config = dict(
    model='image FSQ autoencoder',
    dataset='photos of arthropod specimens (BIOSCAN-5M)',
    train_examples=48750,
    image_size=64,
    crop_scale_min=1,
    horizontal_flip=True,
    bottleneck='fsq',
    downsampling_factor=8,
    encoder_arch='poolformer',
    encoder_norm='layernorm',
    encoder_norm_position='pre',
    encoder_activation='gelu',
    encoder_mlp_ratio=2,
    encoder_layer_scale_init=0.01,
    encoder_parallel_block=False,
    encoder_dropout=0.1,
    encoder_inner_norm=False,
    encoder_drop_path=0.05,
    encoder_patch_size=[4, 4],
    encoder_conv_stem=False,
    encoder_depths=[8, 8],
    encoder_widths=[64, 128],
    loss='mse',
    latent_channels=4,
    decoder_norm='instancenorm',
    decoder_activation='elu',
    decoder_widths=[32, 32, 64, 128],
    decoder_blocks_per_level=3,
    decoder_block='plain',
    decoder_attention=False,
    decoder_upsampling='nearest_conv',
    levels=5,
    init='torch_default',
    residual_init='scaled_by_depth',
    optimizer='muon',
    muon_scale='spectral',
    lr=0.018,
    momentum=0.95,
    nesterov=False,
    orthogonalizer='newton_schulz_5',
    adamw_lr_other_params=0.0013,
    grad_clip=0.5,
    magnitude_pruning=0.3,
    steps=4800,
    batch_size=48,
    epochs=4.7,
    lr_schedule='poly',
    final_lr_fraction=0.05,
    warmup_steps=240,
    weight_decay=0.06,
    adamw_weight_decay_other_params=0,
)
Rows from block 15 of the encoder of a small image FSQ autoencoder, named by matrix and row number. Rows with one number belong to one neuron. Each number is 500 + 40 x the weight over its row's rms, rounded and kept within 0 to 999. All counts start at 0. Numbers have three digits each. After the name is the row's rms in percent of the matrix's.
Before each neuron's rows are labels from the 100 images, of 14976, where the neuron reaches its highest value: "top examples" is what is common among them; "patch colour" is the nearest of a few named colours to the mean colour under the peak. Only what is clearly more common there than usual is listed. The data: photos of arthropod specimens (BIOSCAN-5M). In brackets: how many of the 100, against the usual share in percent.
# fc1: MLP up (encoder.blocks.15.mlp.fc1.weight, 256x128), inputs 0-63
# fc2: MLP down (encoder.blocks.15.mlp.fc2.weight, 128x256, transposed), outputs 0-63

top examples: order Coleoptera (37 vs 16.8)
patch colour: brown (60 vs 2.6); grey (33 vs 8.9)
fc1.152 104:531430500501436471496500546500479501486588489574436543438500506500500492501494500540486562531505500427559562500442574516487459456527500466500491536500500506500534491526500514500500455460500448
fc2.152 085:513523387477500500438500469500493504489509500506501515532537604500532500500427505493500477673500500535466500532570489409493409554593446493555474500562557477500553500560500454500487451500491500

top examples: order Coleoptera (45 vs 16.8)
patch colour: brown (66 vs 2.6); black (27 vs 0.3)
fc1.254 094:494475500436465525510466500433500423522469500463572563500498503500542514494469500542469466524547592500471497504500419496550500528539510536446500496500535444500412483493493551589468500507536433
fc2.254 100:508441500484460521545505447467500509500467500500555521462500496522500615493495476473500516383523500469312426500539555577436558475582471475494500537540500500508500532500483552506534498484446482

top examples: order Coleoptera (43 vs 16.8)
patch colour: brown (51 vs 2.6); black (48 vs 0.3)
fc1.50 084:500473500452477468517508500500500578478457500497500527463492378579524470500533517500504597543500500469499534471393498458500432500500508500538492546471500450519440500510432452500527500482500438
fc2.50 107:497574413500495501504509535459500500500471500485500500476497490417497513509465483471474500574532567516493483500647542410509445519616449514500500500510517500511600516518504429450578500494453493

top examples: order Hymenoptera (43 vs 20.5)
patch colour: grey (60 vs 8.9)
fc1.194 106:460538475468545525513442502500500524472500505543501512474476500500518498534484500460500447516456570481500547512500515516502500516446464463584514500500500500500539427463500500452454500499500506
fc2.194 129:546551500500489483437600500500500500500510500500441500507507500533515469500556494530529523540500547571519500528645471500508414555511432509551530500500538528542466531504500442500500505520441500

top examples: order Coleoptera (37 vs 16.8)
patch colour: grey (50 vs 8.9)
fc1.20 123:587510500518500481472500502500446540577452500441447525454462500558460487511507500581514449523500495420500500589446485508500501578500498500448476455500519557464500522500464621546500508550476517
fc2.20 101:466535608500469489526486541481500487500488502475500481500500483471536561500521508507486512500502479506483500501583606444490535500500513482547521510434500639500563500472443571550479500391520555

top examples: order Hymenoptera (43 vs 20.5)
patch colour: grey (66 vs 8.9)
fc1.212 015:564500500613565500616500588523500500500568562469500500500596462500416458525500500519500409500561500500500573500500558558400469567487500556560500500500500500500500447535470472500500491443500500
fc2.212 018:448585387490513479526500404500500512491537500532530500484500435500434500558519500453514500506575479500471528500500567552521409482500405528500500480584455528489522477427489432500520500504524553

top examples: order Coleoptera (38 vs 16.8)
patch colour: pink (96 vs 57.8)
fc1.70 057:500469431494417561421500488500582512558523500435500500478533464536475433481548500500500500440534427500500457578494489443500500500500500500619438506583500497500500464533482568500500439455511500
fc2.70 035:500517478533500525500517500582513500504564500525500478543530531490483567545527499508500500693500500465455500486392500594517366428493553518500500501567500516561500460503477436500527494464506474

top examples: order Coleoptera (36 vs 16.8)
patch colour: brown (70 vs 2.6)
fc1.76 074:500500506466500500473555517500443483500500462581500484456540593535502528438468486396487500465510554460500489522549485485555526485526509570477513500500481500474559435408500524494549463473544466
fc2.76 047:455526473543500527513500484529515500500499497500544482451556500411464503584474510440500491674477490477467566500476500500425475414500499514496571521500467500546500396500488496517471541500500443

top examples: order Coleoptera (40 vs 16.8)
patch colour: brown (47 vs 2.6); grey (41 vs 8.9)
fc1.101 111:475518500566583468521491549528500546529500552507500515476434423500475532500485500528500484528524500527454508563500516500449493553500500500581500542500500480533500495480364500500471500500519500
fc2.101 079:500467511506466476480500500466523512500515505508500500536500500500510500500517523557452500443517500523545466487576562437500558522500470506534573500481500578492500618533447562535556449481504500

top examples: order Hymenoptera (41 vs 20.5)
patch colour: grey (74 vs 8.9)
fc1.192 143:539500510494500541447519466470500500480527574500541566355500597553500509500543481513526539508500482403502498500431485568481511483612508436517458516448500400471500481500564552439500512529500494
fc2.192 121:508595482500500487500500532500500494497519500500562539415461500486358385448468487473519512529500443479467510501591500567524543484563500512546525500500489401518529493483468500472550528500500500

top examples: order Coleoptera (37 vs 16.8)
patch colour: white (95 vs 30.4)
fc1.198 091:556527449553495444515500474534500524509500500441500457500476459500505500500590488542492469479500519477500493521500603456472528500500501546474532473421549538500492500500458519519470500415469440
fc2.198 115:500500465512521500487500567544500499500483500500506528488500488499460500500500500534500505512485500450606505486670496405495500416462456500454471500437500543499513513532461514491402486458447512

top examples: order Coleoptera (36 vs 16.8)
patch colour: brown (28 vs 2.6)
fc1.52 066:471510475539556500500500471500428541500500486544418496496460564500432507530500473517561596568509454468500500528454500432569507455491500500500488495419515500473500500500500570500526534512516500
fc2.52 026:527496476512451500544599500500466500516500500532500500500500500485559522500500500500528500505500492532500539519636500500500490496500500470388500491475500500475552427500509500653554453357500537