config.toml
image_size = 64
encoder_mlp_ratio = 2
encoder_drop_path = 0.05
encoder_widths = [64, 128]
decoder_blocks_per_level = 3
Rows from block 12 of the encoder, named by matrix and row number. Rows with one number belong to one neuron. Each number is 128 + 32 x the weight over its row's rms, rounded and kept within 0 to 255. All counts start at 0. After the name is the row's rms in percent of the matrix's.
# fc1: MLP up (encoder.blocks.12.mlp.fc1.weight, 256x128), inputs 64-127
# fc2: MLP down (encoder.blocks.12.mlp.fc2.weight, 128x256, transposed), outputs 64-127
fc1.18 075 [128 128 128 158 156 213  89 155 128 211 121 139 118 140 158 128 128 148  73 147  91 128 140 100 203 128 117 137 185 128  45 128 143 152 207 128  22 128 176 128 157 128 149 128 155 128  97 128 168  55  99 147 122 128 128 128 142 128  53 128 115  55 117 149]
fc1.19 067 [128 150 128 128 138 128  52 165 158 198 121 117 128 177 139 128 107 128 183 128 128 150 144  93 176 128 160  95 165 137 128 128 128 128 128 155 156 140 128 134 128 118 128  93  94 149  60  94 163 128 128 128 128  70 169 173 131  28 118  74 128 141 128 102]
fc1.20 076 [128 128  73 128 197 128 128  87 127 128 203  12  87 192 113 109 128  95 138 122 128 164 150 136 151  94 115 128 128 128 128 128 122 128 107 150 128 128  91  64 166 128  72 172 128 128 128  92 106 128 167 191 157 128 128 128 128 153 128 128  84  90  79 146]
fc1.21 026 [205 128 164 125  99 128 119 128 151 128 128  94 163 166 128 165  95  92 100 128 165 102 128 128 128  77 128 128 128  72 128  79 197 128  90 226 128 128 108 128 204 128 128  83 147  87 108 128 128 103 139 101 128 128 128  78 131 128 128 129  81  78 128 190]
fc1.22 116 [128 166  97 121 128 102 136 128 118 128  58 101 135 102 160 128 116 122 154 128  90 162 128 128 169 146 128 173 128 128  17 106 157 138  98 129 170 129 128 147 144 128 128 128 128 157 157 141  95 128 147  66 193 137 121 128 136 128  89 107 191 166  73 151]
fc1.23 089 [128  35 128 128 212  80 108 113  80  48 217 128 128  92 174 113 120  84 150 128 128 128 143 128  99  92 167 147 128 118 128 118 154 166 128 128 128 128 107 128 121 103  75 216 200 128 130 126 128 171 128 187 149  84 128 128  97  77 222 130 128  99 128 148]
fc1.24 118 [169 128 128 148 128 135  49 146 128 134 128 136 128 227 153 133 182 111 119 128 102 101 130 140 186 135 165 113 113  86 138 179  64 128 122 106 112 134 128 186  57  58 128 102 141 128  72 100 128 192 152 135  90  57 114  75  83 128  93 128 128 128 148 128]
fc1.25 104 [128 144 128 149 121 189 129 128 139 153 148 104 122 128 128 194 188 128 128 158  71 105 128 128 128  83 140  80 127  92 114  63 104 128 112 128  82 128 128 128 100 101 128 148 157  54  96 128 106 128  88 151 128 155 128  94 164 127 107 191 128 142 202 128]
fc1.26 105 [128 147 117 149  95 131 128 122 128 101 128 128 107 143 141 102 154 120 170 171 128 133 117  94  62 128 128 141 110 139 106 128 128 152 148  98 128 128 128 211  55 151 128 190 137 172 128 136  93 140 136 128  94 103 128 113 122 128 128 128 128 174 153 162]
fc1.27 084 [146 128 128 143 128  49 142 176 171 110 204 115 117 128 119 139 142 103  85 128  63 158 103 131 114 137 118  79 179 128 112  47 122 169  75 170  70 128 123 128 128 106 120 167 128 128 116 128 195 167  87 144 128 128 156 105 144 104 128 158  98 125 128 128]
fc1.28 105 [ 70 144 128 167 139 128  82 133 176 109 128 132 128 128 113  54 103  85 170 107  86 128 128 164 179 101 128 155 175 128  24 108  91 134 128 205 161  96 165 178 148 128 125 107 192 131 114 175 151 126 122  66 128 128 128  96 128 128  93 119  87 183 115 128]
fc2.18 070 [120 209 128 128 220 131 167 128 140 149 128 188  82 128 101 127 142 128 120 141 119  52 103 110 128 122 128  92  65 203  93 236 128 174 118 128 107 138 219 160 128 100 128 128 189 128 200 122 165 161 128  67 128 158 131 115 128 100 154 130  65 105 128 128]
fc2.19 061 [128 128 132 128 186 128  51 128 176 128 128  59 128 128  69 128 103 133 128 157 169 227  99 128 161 128 139 128 132 128 166 156 230 134 178 115 128 128 192 177 162 128 128 128  78 128  50 116 134  77 160 108 146 133 128 128 128 158 189 128 120 128 172 103]
fc2.20 074 [ 78 128 128 144 154 109 199 205 150 144 128 124 144 173 172 128 128 185 140  99 114  89 130 108 154 172 117  83 149 150 218 128  97 149 128 128 128 128 192 128 128 154 136  89 191 153 116 128 128  96 135 111  66 165  99 128 104 128 130 128 159 205 128 159]
fc2.21 024 [128 199 128 128 164 175 162 128 128 192 128 186 128 128 208 128 128 128 128 129 128 167 108 175  38 203 128 128 105 145  98 156  53 128 128  89 128 128 128 192  93 128 128 128 168 128 128 152 128 128 162 128 169 118 200 128 104 140 128  74 128 128 128 128]
fc2.22 123 [113 107 128 120 193 170 113 128 128 128 128 134 128 136 128 255 161 147 138 171 172  51 102 128  90 154 128 137 146 128 154 194 162  99  97 126 118 128  96 156 140 180  75 142 119 122  87 106 113 128 128 132 193 128 164 183 177 101 121 128 111 116 167  62]
fc2.23 082 [ 81 174 128 128 128 128  76 128  91 176 131 128  53  79 137 172 128 202 128 128 128 221 109 128 159 128 102  90 192 143 169 128 128 130 160  79 128 127 128 140 110 128 181 130 128 144 128 103 149 128 141 128  99 128 128 164 157 101  74 128 128 128 153 128]
fc2.24 108 [102  87 125 128 163  79 123 183 170 120 128  73 130 143 152 204 128  95 128 120 116 196 128 163 126 138 156  96 159 128  94  80 112 140  92 108  87 126  79  57 128 167  94 128 109 161 104 128 142 135 128 142 216 141 142 183 162 146 121 128  63 168 138 216]
fc2.25 112 [176 128 119 150 111 128 156 128 108 197 143 136 150 168  80 143 142 145 135 161 144 128 122 141 128 128 129  93 128  87  95 141 123 128  78 128 111 128  97  91 128  94 113  87 128 128 145  13 128 154 146  98 166 128 190 128 128 128 128  56 120  86 128 130]
fc2.26 111 [173 128 131 128 160 128  34  80  92 114 118 147 153 129 153  85  91 194 136 126 118 128  48 155 163 124  86  57 159 108 128  74 165 105  87 128  54 128  84  68 160 128 105 148  90 123 128 108 123 189  98 189 128 128 128  72 128  74 128 136  66 128 128 128]
fc2.27 082 [183 151 114 141 156 128 166 187 128 187  99 128 128 135  59 167 183 139 177 165 157 129 129 166 121 168  91 128 169  85  21 128 100  96  87 127  68 131 188 196 128 128 128  96  76 109 128  67 129  97 141 128 128  82 173 110 128 112 138  81 169 128 128  64]
fc2.28 088 [128 150 128 113 122 126 128 142 128 171 128 144 145 156 145 128 156 173 144 144 193 130 165 115 128 154 147 129 128 144  46 212 129 155  81 128  85 128 128  56 128 128  98 203 118 117 151 140 131  67 139 107 167 141 202 137 196 141 161 177 152 128 128  84]