{
  "encoder_arch": "poolformer",
  "model": "image FSQ autoencoder",
  "dataset": "photos of arthropod specimens (BIOSCAN-5M)",
  "train_examples": 48750,
  "image_size": 64,
  "crop_scale_min": 1,
  "horizontal_flip": true,
  "bottleneck": "fsq",
  "downsampling_factor": 8,
  "encoder_norm": "layernorm",
  "encoder_norm_position": "pre",
  "encoder_activation": "gelu",
  "encoder_mlp_ratio": 2,
  "encoder_layer_scale_init": 0.01,
  "encoder_parallel_block": false,
  "encoder_dropout": 0.1,
  "encoder_inner_norm": false,
  "encoder_drop_path": 0.05,
  "encoder_patch_size": [4, 4],
  "encoder_conv_stem": false,
  "encoder_depths": [8, 8],
  "encoder_widths": [64, 128],
  "loss": "mse",
  "latent_channels": 4,
  "decoder_norm": "instancenorm",
  "decoder_activation": "elu",
  "decoder_widths": [32, 32, 64, 128],
  "decoder_blocks_per_level": 3,
  "decoder_block": "plain",
  "decoder_attention": false,
  "decoder_upsampling": "nearest_conv",
  "levels": 5,
  "init": "torch_default",
  "residual_init": "scaled_by_depth",
  "optimizer": "muon",
  "muon_scale": "spectral",
  "lr": 0.018,
  "momentum": 0.95,
  "nesterov": false,
  "orthogonalizer": "newton_schulz_5",
  "adamw_lr_other_params": 0.0013,
  "grad_clip": 0.5,
  "magnitude_pruning": 0.3,
  "steps": 4800,
  "batch_size": 48,
  "epochs": 4.7,
  "lr_schedule": "poly",
  "final_lr_fraction": 0.05,
  "warmup_steps": 240,
  "weight_decay": 0.06,
  "adamw_weight_decay_other_params": 0
}
Rows from block 12 of the encoder, named by matrix and row number. Rows with one number belong to one neuron. Each number is 500 + 50 x the weight over its row's rms, rounded and kept within 0 to 999. All counts start at 0. Numbers have three digits each. After the name is the row's rms in percent of the matrix's.
# fc1: MLP up (encoder.blocks.12.mlp.fc1.weight, 256x128), inputs 64-127
# fc2: MLP down (encoder.blocks.12.mlp.fc2.weight, 128x256, transposed), outputs 64-127
fc1.205 119:558500427418499500518500500500504475500570458533528555500500473482543476514580500564542538656463500540447632549458534500505468500520642453423500573500500536572371567524500479458487539589519464
fc1.206 101:500502439446469487543428580440500410500520487500422500441443500439524420470500510434478500412522500526571528500500383505500500401570490525508500603446500500524480500559500428486503501446539589
fc1.207 087:483558500497562564500500550571465500490488541562510500467511500605506455528500428500500498500590519500500500500399500500488485460437538525478421480500501556566603523443500576500601558464538500
fc1.208 105:406606500411500500530486486493548409529500439479517500500412500500500533513564488500500460525500471596480461500527489504500506506650519477505448477551447500485491500570550500586551469500481494
fc1.209 103:521500546488565431635447530460451464502410580519519500473451397500500458500543425539550500544500460500500520439500405500594497610500500500502500546506570500435500526500536496548566500500500549
fc1.210 053:441500461527500500588400624530444538500500584500548630500500500500559500445437500500500500493500512464621500544481487446469592564462592505394500507456445554500500518523421500592483473500490512
fc1.211 096:555477500500490508431500409546431406500448500499370436468494500473405452612521466500481481377495593476500579500444545496484438500393521500592590528480445609500495441500500476500518526467500500
fc1.212 072:609500500479558428500419471427551452500474500485500452518500487500500539432500500435589500500500500475483540500500512500422383430632500500480477483546570500553500410500446499596500441413500552
fc1.213 108:518513500490603500500514500591502543500500500388413519586490468500507500447432487420515629429559541502433475500500644554500500500430500529567439424520491471567468555500414580486444463388437485
fc1.214 098:500500531500593525500347500497521500504371438522555534530500500479500449570460412519477500578530383500498500500500504541500410546513500441532546389500591474522438382485470500414479543500499500
fc1.215 078:516550559500520500514410544500500447500410457374500503506572383631577500591546377476521500500407542427476424500500500532442500500496573486484500500539458450465500644500591500500497500512493500
fc1.216 088:511517522580500383520500515500573441485591523412480433521500500544522505405500581512563552477536491500406564623500485500535488457543504474500475500580545500478544500464603457492578500639500500
fc1.217 090:491483456489500500500449487480560478500463473589543430500532500490410358500476481500500592503511491446526447439449446415500500500500561502431555434500561504500550500500608546394543420500498662
fc1.218 107:412444460469479489541537508609557500500576529434479496500542559500500500500453461468576507359531543500500533454487410571479523500531442483500408536471491500467500459440564500476479658406446500
fc1.219 100:533563500476506500460575500500613500570379500485609500500398540531509500453500477563500452544446500500558500559468527481549452500500526500533441491515527519480471441545525500434399514503500560
fc1.220 089:500500560568549484500534478548602448575504500500500442500443411500437575493464560500500560529455401429500545519563573570500541500555500500592612500359569386500500505500500500557419460578500508
fc1.221 086:500435527459468431445500502500545434465621438529513500486479552581523509500500500586571500528414505562456500455500500560582529482442500500556500460492483500432526573500467484512534500528490427
fc2.205 117:466535508492596505618500571567556537465569500524500446518500481474402431526458536475376463352500576500500500516501461542500541544500500442500554500520518452397640420500501476479421505474484476
fc2.206 098:446500500543476566500500507404500557535458628411446438512489482651454500500582511581612541597449500507490500400480550500531461594484612574474428500500487468500398459500515534442500514440497500
fc2.207 111:500461510500463585348387500500500550462481500524539500415500524433500512469444500444456495467526562559556490507500500482500582500499500466440511500500500439613545500500498500456441425500530538
fc2.208 088:504535500497510506459513549500438491447416430458467500500495492648441595500438460500373424397461450500498471520500465404457451478421517566512477515500429500393513547485466563441467587500442500
fc2.209 101:498500500500522500553520511533500457500528398507515577568521536500458406494563500454486427501522494502485511500489589500449485500500462500514500500607500518472519440500500512522470464552497500
fc2.210 051:430559500500500500490533500500536500537500443560455482525500427408500481546511510500500500453500500483356500500500403500474500521500603452467462450526445500533438500500500500439500433623505500
fc2.211 091:355445505512351429441392500414522550488573541443511523500500500567584500500504500500571432592477532482486500420500500366500574500505458500500476449562500515480414601541561506500565496473508501
fc2.212 072:424500500488383551500570448484498451499500642424508458495500542500570500500368500533483527569629519526515388443509399478500513500528500540509465476542511552435500472461470499414461407533458466
fc2.213 114:539500483500375602587546500583547500481500537451500500522409467511524471500449482447472500477608500511554500500495500458467537596481585553501496579500500454500467568503528525500531500500519541
fc2.214 094:500490482524557500411500500500549521472491587500333562506500500512487500435505500550678500437569492500471429422500489532497500436628500582481517554500431517598405544500500554541456500487607586
fc2.215 073:479452511500544446500640493584500535479500500559556570501440500429484460500398500527500463335547471467500500490500576498575523500500500525571500459500453588500472500533509470526388544491500560
fc2.216 070:513459495452408496625500575445500500500615500544500500517471500447459482494593418450453411500514500582460437626500441533500500500425519508469532500500411595504604519532500447500511500494512500
fc2.217 088:448500500500637556500633500471495500498518545493500511500613496500500536426500566500562547500500569582562563483500657526484434516550500503427500500504489637570500419500500587483500456500556502
fc2.218 108:459465500451500457560551500496500456567500527465546500502500536599614541465420422500436550311496457493470518471500395510507500505531479431451536500553500500472550578512558546500479561521500589
fc2.219 103:443500500513443515469506537474505500431435618387500537541531515572473510500415537519554500697409500478543459507496463400567469500441591469459478514484501500522466578498461500500559463501500616
fc2.220 083:534500500500501517483409470571488500521463444515542500542583579500500554500522529468426578339579466408500532406500500498553500480390547365599569500416500462585449534537554506500573527500501477
fc2.221 074:523501491474414508492500398471500489459533493546500486587485372500497551500510527484503500543500332500453471482521537521500500547535544500519593500500500500622500444524442561500338493443458511